python train.py --encoder_arch="conformer" --model="contrastive audio-text model" --dataset="short read English sentences (LibriTTS-R)" --train_examples=26041 --n_mels=80 --hop_length=160 --input="log_mel" --spec_augment=false --win_length=400 --tokenizer="word" --vocab_size=5132 --loss="softmax" --embed_dim=256 --encoder_norm="rmsnorm" --encoder_activation="gelu" --encoder_mlp_ratio=4 --encoder_head_dim=48 --encoder_fused_qkv=false --encoder_qk_norm=false --encoder_inner_norm=false --encoder_moe="top_k" --encoder_drop_path=0.05 --encoder_num_experts=4 --encoder_moe_every=2 --encoder_expert_mlp_ratio=1 --encoder_experts_per_token=2 --encoder_shared_expert=false --encoder_subsampling=4 --encoder_layers=8 --encoder_width=128 --encoder_positions="rope" --encoder_kernel_size=15 --text_encoder_causal=true --text_encoder_width=128 --text_encoder_layers=6 --text_encoder_norm="layernorm" --text_encoder_norm_position="pre" --text_encoder_activation="swiglu" --text_encoder_mlp_ratio=2.67 --text_encoder_head_dim=16 --text_encoder_fused_qkv=true --text_encoder_bias="all" --text_encoder_qk_norm=false --text_encoder_layer_scale_init=1.0 --text_encoder_parallel_block=false --text_encoder_inner_norm=false --text_encoder_positions="rope" --residual_init="none" --optimizer="soap" --beta2=0.99 --lr=0.0019 --beta1=0.95 --shampoo_beta=0.95 --eps=1e-08 --precondition_frequency=32 --max_precond_dim=1536 --one_sided=true --adamw_lr_other_params=0.0014 --grad_clip=0.5 --cautious_weight_decay=true --steps=7800 --batch_size=128 --epochs=38.3 --lr_schedule="cosine" --final_lr_fraction=0.05 --warmup_steps=780 --weight_decay=0.2 --adamw_weight_decay_other_params=0.05
Rows from block 5 of the audio encoder of a small contrastive audio-text model, named by matrix and row number. Rows with one number within an expert belong to one neuron, the router's apart. Each number is 500 + 25 x the weight over its row's rms, rounded and kept within 0 to 999. All counts start at 0. Numbers have three digits each. After the name is the row's rms in percent of the matrix's.
Before each expert's rows are labels from the 100 clips, of 14976, where the router gives the expert most weight on average: "strongest on" is what is common among them. Only what is clearly more common there than usual is listed. The data: short read English sentences (LibriTTS-R).
# router: router (encoder.blocks.5.mlp.router.weight, 4x128, trained with AdamW), inputs 0-63
# up: expert up (encoder.blocks.5.mlp.up, 4x128x128), inputs 0-63
# down: expert down (encoder.blocks.5.mlp.down, 4x128x128, transposed), outputs 0-63

# expert 1
strongest on: the word "said"
router.1 090:493524503513521554532523495498503469546519457505528532535516532525502500545531449535508462501541535524505438491497483487510522456518541510521510466502500513499520476495511562560497503495523516
up.0 078:481500474444482569499443503522509509540492449491491488493484499511543467492489506517447497516477487526517517518468519438494506464525517506488490525480514501501499504482545461445479475476480449
down.0 088:478519490517485504501488548496510517504493495478502529480514538547501496524502515507488500513498447477507511509528523532513476509511505500555493556488503482485531510507474490508470556534506501
up.1 115:496508479513478518456501477472445439502450481507506484484498503499534500511481471502462476517522466489536482501462487442517478461507529563469468472515504453511491505486481494461501488525435439
down.1 113:494537521523509453547453518528545499491520490526512490477510473455488449520542478515554489499520522519471478476478496520489508500481541503483516512486483548560462510507492499521503527513464510
up.2 108:516490518471507545484448512462500497478460450487448514473501553503498505496489494529487497468483535488498550482488515455496518473497482477510520520467482522487535511490511505462481546511480524
down.2 107:463529500530512486547506502461482475534541525462544498535525490469460459486528502503461525457487503461489522523489509482488511494511480535455488532489496534505508477498518508523502522479480467
up.3 059:519498509481537527508527501532490495526512536529518444433480457508489515515488516523503529502482477491517463451506496507523516519516549480520532517513499486489545518480484486486460494504480501
down.3 078:498466458532460487540484529486488537518503540434494498506518513503514436533516476490487507519503484531482531491523500488472500493540496507481495516488522531508480519512509503551498522513494494
up.4 071:490522484520488492495510481451532484494530499538527513487470480543489528529500480517472475564520569494503516498538505478468542503547481510444492515499523518477511507516512500519499460450483507
down.4 090:523492504430518489496525525558478503519532485504506490472478464458496485482524541549510484480521464535502490474488561516507524459507471496524486484475485422506458469539509488525510531525559458
up.5 079:479476487543533520493496508478481518505513513512548457506513518502502463474498431500518533484469475483542499467432491493498490480485496468547520486510538520496512511455489438524498487493510505
down.5 096:484496515459477476482510467498552520560403505476486501492539489500527535521528503474532485503503561480463486501482493515508516515522508478494539503521461535450492489497493483502483500516495523
up.6 097:466519455488512530511461481541493507497485505526533490472452502479472490446481479494519479491533490546486505501509480491502463496503504532500473495445478478481488496515506429513513524472516482
down.6 102:462513491505497465509487505538517453541512518468499535500524507468519464523545470471496516511527464492463503474470531523517536506507482537529503504530512524514489455450507508523465497529473489
up.7 106:482497475462512486460501515500502476494438492485503518525471492485479492487513499531495513481498507533542520461508481498465495464497504495534520471446521498524496501496487474498511481472509523
down.7 108:493446488507498511515541464498511460526525495483502474502496496435464535540539502484518475480506510510464521507499499493518500495513471539500486447495522474434499520498484507515463531515510493
up.8 120:496465481476477514488514487502468473471499470502506503504506510515491493511529505464502426488500460500508472490514486484493502480547471521483454500513491433494514474450523495500449482510452454
down.8 104:479490521567496531503484475471485523487495499475550513507538477496520479492472540494495545486510467475458455514492497537472496529473458514474534454500518525504462486549499506459501513530495510
up.9 116:478482490527516510509477582468504469514498486476489457475525509499476476496503494484510500544456463505480528548461538529460483493512532447548481500489496505482488483496451479509539500476500477
down.9 119:487500494528508454443486524486514490487504475540519521475535514527466461520503507534517486500516448514525491474511527480472484511536563508544511512458510512478498492481503496439523515513484501
up.10 097:486501501479499489462530505475517472508454453430515476501473492490496491530521484518466501528514514487512493437487500486464468450523470493523495493413505479525506510493515515498514505445497516
down.10 106:496490492465526510505518468516486458521500492497504469517509516435471533551509500495524503463493519491479569506526494517516521491506472535490479461512506506445483500504484469550460504503510495
up.11 059:506506527486468566481474531530495516476490477495531514501485486511523502515480517457510536507506432511556492511449501466503527504479467525501477500532507463480521511515489513491451531524476496
down.11 074:459517510516477493491514508530507502495489489503505474477539479535506473481518494524464504525497505462476491469536531523498446485504528513533457529459510520492539510521510490523478499506511501
up.12 092:471502495449520504455484506508490482503457460467490513483472493490477474498483490527503470507507473513490465476502521515493424499515525539488477502529507518460485529493478496485510498459474485
down.12 115:555487482531503472579500485455511485471527474520571481534501483480501451551493452501488511482524498475464471486485470507540511535521489476497518489496514516499509504482491519513484507510463487
up.13 107:468504463486508507502543490492520475487494448460502500485448491505473493507520535486482509554514515474530507495533460516495483480519460521509527501491490505483484512540526523528479462444513516
down.13 107:529496541485510513527482503471499455529500473507510491455505497465501519495511489529494522504523520495473539525513492478516514485525493526491490466476517495478459498496512529470495496537557516
up.14 119:489448460504483497489505568494494485491499486476508497502491471494468482484479489513466442537489519470539521503481444512488463514500497497500472483518504518490514487486466491504494497467496456
down.14 095:485511465526494455508476493479499488495517513483509534427529482509531436483461503510519522511485498474525476504484571467499459486526487488511531517485552472514490509532502502516474489504505458
up.15 115:501484520473493475464491484485466510438446522466539471509519505452458519493480506508508458514509504515491468427489529496524480532495480507502511502525515465449519478497499476494533500489446464
down.15 102:548482490510488470539455499498475497483511454517539489483483510540507432531449477503465469454489478461508491511465499479459476481483518495494468501483481476481527517523535490506492510541465522
up.16 113:508499544451523459489525482481491473479439490503546506481467461488488498457506501485507481508481465441477475475517509536497474493488495490484490490498564505463472531503511447503502441498494484
down.16 104:508482500537534500499511463534532523512514444511503459446494458496552483493504502491471455490465542483466521495487480480478555494506519537495515451491506503477525455488502530492515493489482535
up.17 099:454477502512500497480454509459460482493516512505510482484475498511452481487498517496528492460506436504519513524462566504463467482485515461511511511496512493482505482538477471493489493483508494
down.17 083:491433523494518512505483491524514485547464505525441493519517489493567480513518514485489500516494510504495510485506503475514516519516483463477482467490486483473518477469513508497498503475487516
up.18 092:481482507509518521501528577461462446501480486481489510491514511455514477533515483533504527489472496489529436527462491507500464524446504516513529488507481497476447496528492506497505467455492460
down.18 099:524486477520495477500468484470518499466500484539506456474529497533467461497456443538512504518470453530461494486484515480506500494548521461520528528503498518507529503474492510511556530526488481
up.19 100:520499570501506499504514495503471473466464496542459456481465492467490477499480479517519537474470485508529451523505511521511494485476524509499522483509473460468500512469530476484497530450495492
down.19 104:509525494522517505501479537480473481526521500535532520461565502499505468514478478530494518543446504489469489470502521495527493489516478474541512532479501498516486468458484515503521507515488504
up.20 105:469483488469543490508493503473477512511513456509496496479507465503521509507484484550447456491500520511493477495501503442461483448518524535480503536505550498468464478462490513498481493459483505
down.20 100:503478503516479504530498457523495481493479501450486510481493527497491484507524475514501513485529463454497503484499502510508500510504497544501465468486515503462497506505504523511474525533543419
up.21 107:520439475540523500474477481503490523464485518486475517502519480506486477476498514513484482508519494477503550537533473466519497486470518464486456539511511477483505500497458456482501512506463518
down.21 094:492532476478496540549510511542483526515497455487497510489495481471519504489531506475526510510499539513504471508467504506462518527508504450505563474511506517529511518534528490521514508511479488

# expert 3
strongest on: the word "i"
router.3 098:561524558523503483557544474515514546515509516518492531502516474524550551520497474509540499484540547503514540488534475509511526510463537523491532457535520496498519491553508500484513519525493522
up.0 110:493543523494559522484469472494488518485485502488505527475518523489498493519496456515500506477507473490481503504498477509481487471516491503498515503468514516476492538447489473479507489508462467
down.0 105:478513486482469499503519474471461457515473523517519488521503524506549497532552542486484495503446485529498512500455525472493487501511493482499486561503549492524514500463501546506527474505500511
up.1 095:497487497503491522459472493528458472503495500497512496513454481484463467479521506467508529495506423498523503517468511510499467473497527464499513445519510504495490539480523444497460493479504498
down.1 107:485496492539517531509457532521549489507498540526497505485496516539495509506443524519499521532498509500466523464540502516501508554483494495473533514460523502458491507503476523505564485478476508
up.2 104:474517460500486501501481478531488502499453512465484437455484529533481508510464475530476478512519526489515472465487512451532479478485500523469500473469497450499499496455522462499538493497479494
down.2 101:550495516508532527487522472509505468535494472498542523490473537521503498517443523500483500542502444511491498481470519459516499536513544529518487503528517508478482472509520535497511521482521457
up.3 095:493451511500453501479534479508472517493540457555468510490466501510448496446489488501493522523518510480513535490479472499494502527462512527507459476491506530472499491510511456490453499431505500
down.3 110:517521536486498517529496505547502571527495515497547520528492515523489519544521502476519477518496492517524500499495494504519520480492525531512544494541503548519523531487461497508537503460503475
up.4 095:502495484511511479500504513485480525470500457483472480477531535483480489554481464503491479519487474479517514480515515491424457476466492488527510497459493503480488488475511543468520482477508453
down.4 097:509499532502506540514484480504486447507497531522506481521496522506482490514504508468522511499513491492501450514518523493452512500505530536446511521483501498512493506544483524512545514515516494
up.5 105:476488482503486510504508518488540485499480499518528481483459532485470485471506478523504476472517479487470494462480497468474478487508507463481508492474493447450502472515478417554529520491521525
down.5 104:526473527481499523489500493468575435470498482471497505540452485495483496499503503483537499508510499546495520510500519483477529531491500522515491490500473519488467520482513533479533482507552527
up.6 100:519459523417517529498485494484488471494449493491508485476501481426492503481488468529504497482474525475460485480533555490505497465445482524495503488519515508479480492486525465467464508473488468
down.6 106:488496506527546487503523544481517548507516461497501536478520484515482485544484485485501523485532466501463485503464513555519523522520540460528546491497512462516491525509513499486509510496507452
up.7 099:515481497505532485460465474499493520524487480467461497507494474490489460491509468493487487459498499477511536485519437462424497479479446524465498514479545459501507505479502478487491492494466486
down.7 100:491513545465500507537526490480477491504472491551509520506502513444545489519539443531491465499485456537524448486479500508498497522498459458489488515513461508487536495507472543522496519519512539
up.8 110:533530503497505499523475469510489535505521488542465532508454482501473477463513482521464527495443518500512568474512526512485525445470500535481510526454518510496513528494530513481496466487499486
down.8 115:511530479446477491497533487548451541513524490517469506482525563481486498466517524504470516515485516479548508503492486513459512497536470544528537521518504497519535522463505493537528556507532504
up.9 102:483498474453487516484486510521460511525501451492490507487471499497486503473490506512448449469493487476533542499481511499487500514459500530507485539512540495471497491505495471511498494480439524
down.9 092:496480526507551514571525515504489512484494479518505504533496444512525473509485484501528465493523499500514430490495488516489514529504463482504531449465481498539527500481511481521511508555502493
up.10 099:501505514503531485486523529468477517476457476474500503481499470477464500562456498546503478497486502525502467509487501494457492486471476516505516515489496491477484479464510533514533487493501468
down.10 107:475506452542564514491501553511480496494523514551477473520465468512514483502529487534510532506549473519494487485510524524463507481528511527476524500507486466551514540502504505474544477462500483
up.11 082:449482462465533497499499512529541479513454473484519497470486509500491474457470497509480524529505522510491514488493488495501467503485507478492497495462477449448481496483486522507497540474483472
down.11 105:519535513537520490494470505476495476472535486543505469484496526510449475525456503533511483535513461515503517485473491496526483486541512543483503500485534488510530494544539516480475501485514467
up.12 089:476490477478504496521504464498507476481505503506491473490511514513472502513495522506512525529477455511549528503469485526505476446526497510508493503487484552485459514518529482464515484480527470
down.12 101:507548487492466479495528502524484500520535532504496510462491547493493531494485530504475555513453458449490540534514506525483465488504478494426505502496528506466521534487501513468515485503502494
up.13 131:497516515506502508475525502495499486472497494497557484492452483531482503474524511473479532549503480486507519466497505514481527504528485477505516457443581504476463498500522490540490459483546491
down.13 117:524500504500498495490484506520538493524479503536492514560472486489515531460489522511517502515509513508473472539521497505490500514482514480492539444504489529467481503509481491514494488472549559
up.14 094:459472519480520473496495500470500537495458449450502484478510481498495483470481485529497442464530505502479476518504517504469486491502490466496495540494539465483481476451444489498475506441466477
down.14 105:507483516482507498540531504495448491479455500555457494501530561504494471507485503457503526486567490486525478521507463518536460541510522501512490492458538494495544469516555491486498490513502501
up.15 099:473511499486507493479504463484454502472444515508537464509495456516478482512491522506496492517500478494494519491538538478468486450489461464514457495461547486490472490479475528530507480491508464
down.15 098:513507507501565469478525528541475498506513453517499506498502475471517527523541494498479515527510517537513470493470518468500458490490511557502540499518534539486496478529527516438522483525495488
up.16 095:454516507537495505476493502485482472460491478491509519481510521508491496514526509496515513532466444473502502509465532520471484510494512465516561520468533525493461476517503463495507455488514504
down.16 091:508515484523531516538482486464473450488458510502483476510476511522484482533506525553516492500496503495470432545526537507510496539554487528421487487464510513518486477513503567479567496486519478
up.17 106:501493491464499502502523507478494512462442462498495460488458497504425459476527501499502505514480474464567460464478511500514455507478500492506485505500481488492482490481462471513496506463516493
down.17 103:486460483476521488480486506531473482527535533542506551484497521488533523507501510470512496532467516525463553509503526525495495521504511519495483506458441496524511495522525468468507495494546482
up.18 101:512495529480488498495477529475465471501477477489488502495439487475468488515493478504486509472492493508505488507470536517502481488506513511511483515495519530517457479500476514507461453489507475
down.18 098:507517476501518508512468530450531467507518464518484520529504470544463466569506471516494483509491530511484486503516521530461510490521452512436515513460468500499455500489491529488486517520493477
up.19 120:453480494506499510471477510486509467513473478485542476485448487492490494483500477480493518518497455515459465494486493475446453479494495471516541438485534481490488504465517439520495464473555487
down.19 105:529493471514537540523496486517512478532502479524498545491519504492495534500492534498524499476494537462496496502501536493490513557522493488488499503452511538498470497467501509530530590463549491
up.20 107:478489468447489485472465536473467489439420450467505503462507482499486444506457513512487507496493475519468494504516594463494492526521508479484500527468541515503469509470475479462511464480501474
down.20 093:481518510500510500529502462509481438520526506500523487499467547500520500521515512488534496520485489478506521499539552510521462501470526484509492453520519526479483500515508502519529522517555454
up.21 103:477478479510505494496503486474462452439466490453513488470517502492501458488493487438498519517471443487522520498498494527526469463511494524496516480521489474503474529473484473477484477491468475
down.21 108:518483466491504550487511453489486501524468518490472499472502515478503533559510472534519502512487520504450479516483510499518518509495496455486464537418551489517482526472508450504494487553472473

# expert 0
strongest on: the word "was"
router.0 104:520501477507503472528521487525511529473537520480476471510515522502463516552476532483498538497523492534512495547543494500536513525474515524505560525537457528507486502495516543512512529504523514
up.0 121:483482524486512475513530504520488513499430454500529476456500479491537474511477476507515507496476522469516477507493477540505427484490497538485480474494520516491486459477527485513494501483506508
down.0 104:501452511533485507496483510457480488503515462498489491496473447525483528467514445521496478457479500452557466497504496497549511486504476460572498528523487444478495483535496506475467539536478506
up.1 083:501493520434502537499473451493481458489441493476511496540511494523503484475503518536461485513511477512489483474490493466537460460552472545461471493538498513482485513531512469475462508486487457
down.1 090:495487545498476482489518553494511515507469447515463486512491518515461536500503477494510466474519465503515473532517520490521494543485499505513507564493503462519478488465500530543517499520513486
up.2 097:465478502466499489506470514502501461498435479483546496479514508504507520514455506514517495477497498549502452508478515470524463480481509520493505497492522457480482499469501461448503506483498518
down.2 095:502515556528512525494511494488457494511481508486514521512508507508548485458473491490515483540524518469536491507489505511518508523477533499498496504540499527520484481504499559516519474542472474
up.3 089:475471471506490521492467546486506482503458475485497496467524504545479482483475462528482461514526505534509487511430480469511502509483524519499468518502512505528468484476490466476494484498485436
down.3 092:497526519527526477483451466508466530492485502495507487525528506476524445490476548507544495522495499504543454523497508524518462514496557516500523502515530515496497558485514539539513492556475498
up.4 097:520489493503470489510506483496462514499494458500465507491497508483437460477493556487497502529469432503526525470487493484514509462494473488490525518516461527488492501525527493500544504468508467
down.4 114:550495453471469459546520507510533490490538513484500522483537485506510530504477518533519541526498484532501506523550496482492545572520492482505489507484498488518513502531507464510512474503495468
up.5 090:505481492531431479497518484511501496471515509570492507502498509537476452474488488538515540534467463483527533484448490493502479499499448490474501495490506561486493483526531544467512517465530480
down.5 114:537500461474450473534528474512532501511499488499494517486529468522505497499494531495525475513519477497478499532550527497548530538516520456505517485463471480495524521526526459478510494541478473
up.6 095:446506479555492480465523516485481506477501540461495492486482493519492471483501515519552525536523490464495480484525529485544489558533491490504515480460520494444469488476507461518486521492515496
down.6 106:502466513505516542499501494518483536469483468533510470500564493518500497502473503472515462519516479501506503524513485470474543503500522482532493497548527495501495499486520497518483544539505502
up.7 115:450468487515483515482478531509473492484467458507504516509507489505508485483487491503457510510471498492559521509450480519483463460505492495518507497475494575503468487512518492498514465468512453
down.7 101:488520521511490479473477509500493492467505488519503499495513493468488468487522527495576459465514458451537479515488528498527489512513510513532520503508555475485500515486512471477469475585512472
up.8 091:465488496476470537465463483531487470521497516454507457443492467498450488492474518504425494530498476505487517497530461497526537513480460487529473520476493467476526505485500506489478514476497453
down.8 087:540499498505497537488498519514498493446498434515489517500529445483464483472524483494527494458536520524530488563505485453496514513516518509517521458520576485525531526497512511506478512492476506
up.9 110:473518471501533530487471503505471486460475471471503508465477508522488472496535486507490474554476499509506506505490504478483479476499482476486510536487558528492426503491482483499492480481505441
down.9 094:467449493510497469516520464488493501487500511531539509534474507545511535509501507495445468520526490464463449492500539489489502485526543484507501482492496509507534496512496538514538541512506539
up.10 092:487502535488495479482529496502445530494461481534527485478475484503502504490504488471501507492452506459501451478489495463501455491470489496529509513499498503440494463480543487503467490483507498
down.10 087:508492514476496493495497476504500489491541451531479467501479518541509519485490492514547486501509479501507488505492512516478487501526519489565466524517497540523521481525521504488500502529475532
up.11 091:483496492541457535477511497512491509457485496476512471484526502548494483486474496548466502509503440492544526497458506480530530499526466504525522504475513475496514533525513468468496489479489488
down.11 103:506481519504510506477490511510509471471507477496456488474527459486446488516534516467518506502530452478467518514515477458545530516533520495536499504485530467488543502453524525535482496534472508
up.12 096:484492468490484521466495522512505468479440516473544511484511514497502490515467493483483533549496483495508477500484489490530466479522490485512521435515514433474478518502514466486494511490495511
down.12 094:470540497470503541484496490489458507457496476469516519561514492489502498479497537466477480518541489491516513481491491538513538546497532511499502480507519522504450480470512538553488510517437505
up.13 106:464489526502497491521465485464489510481486497500479475476504523503493510502478514493497470468474481509484484482498536477455486499441491460512467522490495467427473490487495496461516497490543529
down.13 102:454490516520516537503492494475521500520502501503543498521492547503504413496523495490538522540466479509475506517456490530511506493500510505520535535535516537512503479478489517520524521518503531
up.14 092:503457467514495513476483570471473457432490519444525473453513482483494494510470511486482506534447508475472511528468464507477500523509520495550442456467517478512502484496471521462501496487515462
down.14 105:476444521491502512507503487459497510468574526519493528502486495496527483492531495518501507513467551513509473534460491506562531498506536502484512497510501518488513528500506469465539508471511530
up.15 107:465478529466531509484489541473489478497482476445532479484522456475466498457524512447500511517496495485455511491497547486493516523491484468506499524492524486447497496506481474517487463480511463
down.15 094:444481521513518546521547465514507551548496488515533490533517495508476487542515450517489486466502487510475441491496508477476499442484476473485502480508539483513512484525497506441478523529503501
up.16 104:473508515490521481490465511468483480457480502473512490467476501495448480480512520493524542494493461452512529494469521487461493507494480462497509511461520497446501528495500458501495488455513469
down.16 099:497491445473519524553493500486507490532506490524548505515549525499495520502543501525479480527531491450480500521476511520496532479508497523490520496526487501497493488462505506473486520498492517
up.17 095:477497496453470496473473503528505530515496450504502475492471496466473498460498475485489463469480471496495517482498508462471514525478468525483477504519522494457512443496505478526486468440484508
down.17 088:556514527510466511495531474454483518489469503534474548548497506502480486539496518518524495494484503554520547471517530508489472483522483542480535484485460484529515490524473522501500521521465464
up.18 105:493502509482455555480490497504470516482501435533521503488512499520462464516517521475480506512469453519531540494482562499476531511461447489498515474481476531503479457521531510492534490490547475
down.18 121:524502488522473460529503478518534500496537494514493514462489474504480516509493533505511524511507461494481522521524488491539539489509499460501516524498508474517522504511514471501522488503452448
up.19 106:482492548495514527459452481515423517474501503482484516461498465483478507503488529527478534477505489500503567495502535488514525538460507513485562523539533536480482526494526509509495490481486525
down.19 105:507492559488479580493506495498506515525485471542501490521490479459483492505513487538489446477480492499497471482476463496516518490527464489487481507497522479551532496464528510513521541509497553
up.20 101:454451482526472515483458512504501492485486485491494509479468507496470485490462492523481479496526483534521500532468487462500460475509475502479527490516513534464455459461465501526506548421500496
down.20 088:483502536483528488480489501520500528474497544491495508549498479495524487441475536487498461521536433481536465525482527510516505511493523506491538502482496508489538475488522528501482471547461458
up.21 105:465465534508472525483464543466479442528461437476517449477492490516516490513497491497495500519508422495480506483484547465485499511477483446489512516498531540477489503507493433523488492482512508
down.21 099:491496493553511524508464483514503496486484506486495461493485522482494522509520562507567487538479482410495510513470516506508488544525501471522480513499501561482469460506490532494491473545459499

# expert 2
strongest on: the word "what"
router.2 107:502527493493551500514521513499527473516501487504488505521536534446555516523507543528552511497528504473507474522543556538511484551545527541496485506537468473531540510519496527522506530538508529
up.0 116:485498523498502490482464484463477502488456515491475479460503491476479484470498522499492510492477461489504535468514515454464515500463496469517512525476536467481443557455445489480546511481500471
down.0 092:517489509468534511469466503513478448509525509504504520489528487491518479523541491553488491503496459502466460514454498515508467504487495492487510506536501520503522520534459515492507505520498512
up.1 101:480522500463528482492488501485502484486478493461495484525456493499460478456491484523474508535494469469531506497485476483477475511510499522504481507531502509473522500516508513474485537456462463
down.1 094:505497519490509505481474455526507482519527556540529481478523511468467497501484530510510505525493506484515459513487487526497500544531474512486507519478444480543501486506526538481484549515485513
up.2 118:486510490523475509455484475514477510471482489498460498460454499547479478497469475524470516526494495497513493490481504444474479449506489502488515473446490515460455530491489486462517494427494465
down.2 099:502476529499524506511508462489505518556514476500524531524501486484506472544496521509514471513566486483499498465506553473500491528473497512491477508495516484513511450494499493501479490504549542
up.3 091:480529533472515480505471546520492524493488481465505511492499456443482485498518463512490530514467469472476530520491530503484486512501498494562522537504497500484508502552468480514509447468473458
down.3 110:535523479490490507467500483524545478496496512548511468496517528510497474499525528531514486520497485501515502516515510518503495507519478521473523473539499477502534476488557538459553502538528485
up.4 091:483528475490501476488497478474457521466488442523506500508510493489519487521498513535466495510464469433527499506483508535470491460520528524502493491455518509543474531524495546457518443489444496
down.4 102:502503519541511513486490530528497483509490520489535510512522481501468522496491529439458484501530457509524469478469463544527489504490496573518487518527477521514474479501519477503512527528551494
up.5 101:506516481504500492491530470481492494523512514497501511510497482520490506493453529512483429496496508484549535477531495471520501461486480540455431501498480475494458519473496440463501492519465520
down.5 102:497525496507457482489485467517512523518510558490461552518537480490517483523498490454510533504527485521466466512498507502475494560485521508496465505520583517540458476477481541522515517539497525
up.6 098:461517518469504466473460507467463519531482481490490544464488492505500489446506466530494485504515479505480486480456545521502491496497504507504501506497520546466456469526476527505500510481515454
down.6 096:515497514514454527544516500509459501499520466485473485494557471476473505513480515452466464498516509519490471456511512517543439492495519516520549513527491504468530462484533517483487450533506502
up.7 092:464526499484541510458470469520448508463459503470492523488504484458469478504485508495500492453489498496471501510497481545468449487488461469493503510496544491510485570484503448474500475509486528
down.7 087:489483496505516533454474543472474494497515515497492508524534524529467554464510521489495526547489486475491491527512474509519561476503492564500482475474490501528474479499484538492526511485534507
up.8 096:502499520469506496490495493472486486485412466492562467489507495485475486527466500484476495506442505486520477504501479503492461444507482508500499475498527540508461462496522501463477500465489436
down.8 092:510496490507515526498463519509525533429500523486472514453491463476533469502530485461489501527447517506504479518491487516509538474479542544488539512516442516522480488484521508535495540498471519
up.9 097:508475486488507521473492451481444493477482479488529530502511453511506483492491510497478487523454475477513531519529502487504481485541495503482484524478600537526437536495512477513473461485466479
down.9 101:481525489515451558462508505494506539479514518445514482546494510489499539507497528469491554460490503531486451476490486546520503498502522555485430488505486526519445485474444516537487499505524547
up.10 109:502476507505502497461473467485466479457489510478519478483461493521487508508526516483476494524458483495537485498513486488464500453480474468483470481471497485469496504483494494487504480433547449
down.10 105:484515517505503463457476524490556485501507483504513520511465486480525478471506484496492500511555499500490518498507479491462529526501470520537516510483538467547477494497509517470550482528524540
up.11 099:471487481513452482487451514485484526490498511522498488500486500517484457450508440478493493493465502505506529479523494486473506540456487504458491521493520509506501477491485448533502495468496480
down.11 105:546488510483537501497462516484550485531541504476478512519499488511511479510525534506519479521528535487511444511464493519488520500500497517512500487481513486507455469453476489547473489556517486
up.12 107:473486451518538468515501535464505491509510494478499546479488462477480504533465478522480461493496508514499502547478518513476503527498523541517560486488465508493471490497454514521535496490493477
down.12 104:523571494513474516463496518478504555471525530459482501531494484484486491497564488513508461488471520518483515523479506487441519511503440491500494518500544508501522491491528468498539501470517462
up.13 096:442512491475499491495506503523483542509505475518544480498456448510491499476445509490498452520496477492508475515492518471486479499452466532487497497511519546471494438498488487511486506472492529
down.13 095:501489534465516490471495506476524528500474488517472468531454487534513539487518478527523528487481505499518483464473501475517514491556512502539437513499463551514485502547485483500518531483532483
up.14 105:479512454468489482526510492468485530460473487476514496499515497533501473480459475493483427499485496483490486458494487499520500508495461535467443505515505471489491489472500485480475503540439466
down.14 102:486531548509501495476515462502487459532506488488470483498559518519483531501505506490516548499538492521505455520495520535504499494484512533491500490495521561505495502471476575525442493492540501
up.15 091:523501541498462475521496475495475514460480468444514499490508473500490483479506489512545527507511453482481483473468520526526437516524515500503524481474523510479441502517527490489483489518460474
down.15 104:514493510497510511484504533468516490489483511524535493502504521497496525486501534481483491523537519517485531464542515501502540510509504521521498451533508484546465502476494522502462492535521511
up.16 109:486463462483507531495470518514468518519453456457463502498514500474462483462510469497499538458509462498507540498482503437473509487504485444469523524479540509494500495520481437496474488503494489
down.16 092:487513517441514537494446461494487510494530480544539498540514541490531462474532515476505493480500519500477491466498516526477514507488522505531483486487524485503502458503526522529484519519551499
up.17 101:466524456500457484475522504509499496542485505491507501524470502552531476457502491494468469524495446533522503466498490478483505484498477521474469483480528469506488491477492465515493460479519449
down.17 110:490508497494526517497472453463531489485519513531519484476525483514519498569512512481470488513514502503512467529466517501504480502502539533537532551506514510517493447549508507553490533523534474
up.18 113:497478535526476523502454528518503474497494481492506483463451490485471513508518520509486541481506490472527510506481496524496495484531487494492530513510487530471537507549476549499501539479507456
down.18 104:524500515517467541494486514491507516522527534494452516496530481482521432494495480467506525495478515516484452528508511521482512492466505469496511517471480498534467455493527496500480510526533522
up.19 104:451493471477472492442497484480475475485454496432513540483475470487491475466498507486482480508498482507525513453478506527502483488480476499506485497516478488461509498517508492430510483514480506
down.19 097:514522494538462536459476502528496506509515493476521527518510546493486525486468538444481508505497514520508487525525478534577532487510489550497490501502534508512449497493525517498510491489478547
up.20 115:467487463503501510506467494484506479520514450466500513490445498511470476477519480478435520490489514508469539528502477502478488464548515503497481487450515532523528499477498496510444512464472494
down.20 105:535523527470537497509509508446450457553533501548501504470473457460522509530508492472494470491473518471497512509503486499471506501529508517493514539460462500486490510524511530494482532531513512
up.21 112:506518519497524487463514508497480464487432469497520476496512511463492539531458509494512487510512489499504519470445475479475458493479523471527498461515498488491520485476516473462554509497493496
down.21 111:496479543535500528501472515453505505515544471522497486536496563469486474512524520498453498504518492506500433476502509524465529519522498567522463435500523525522492501529480469530543497475514525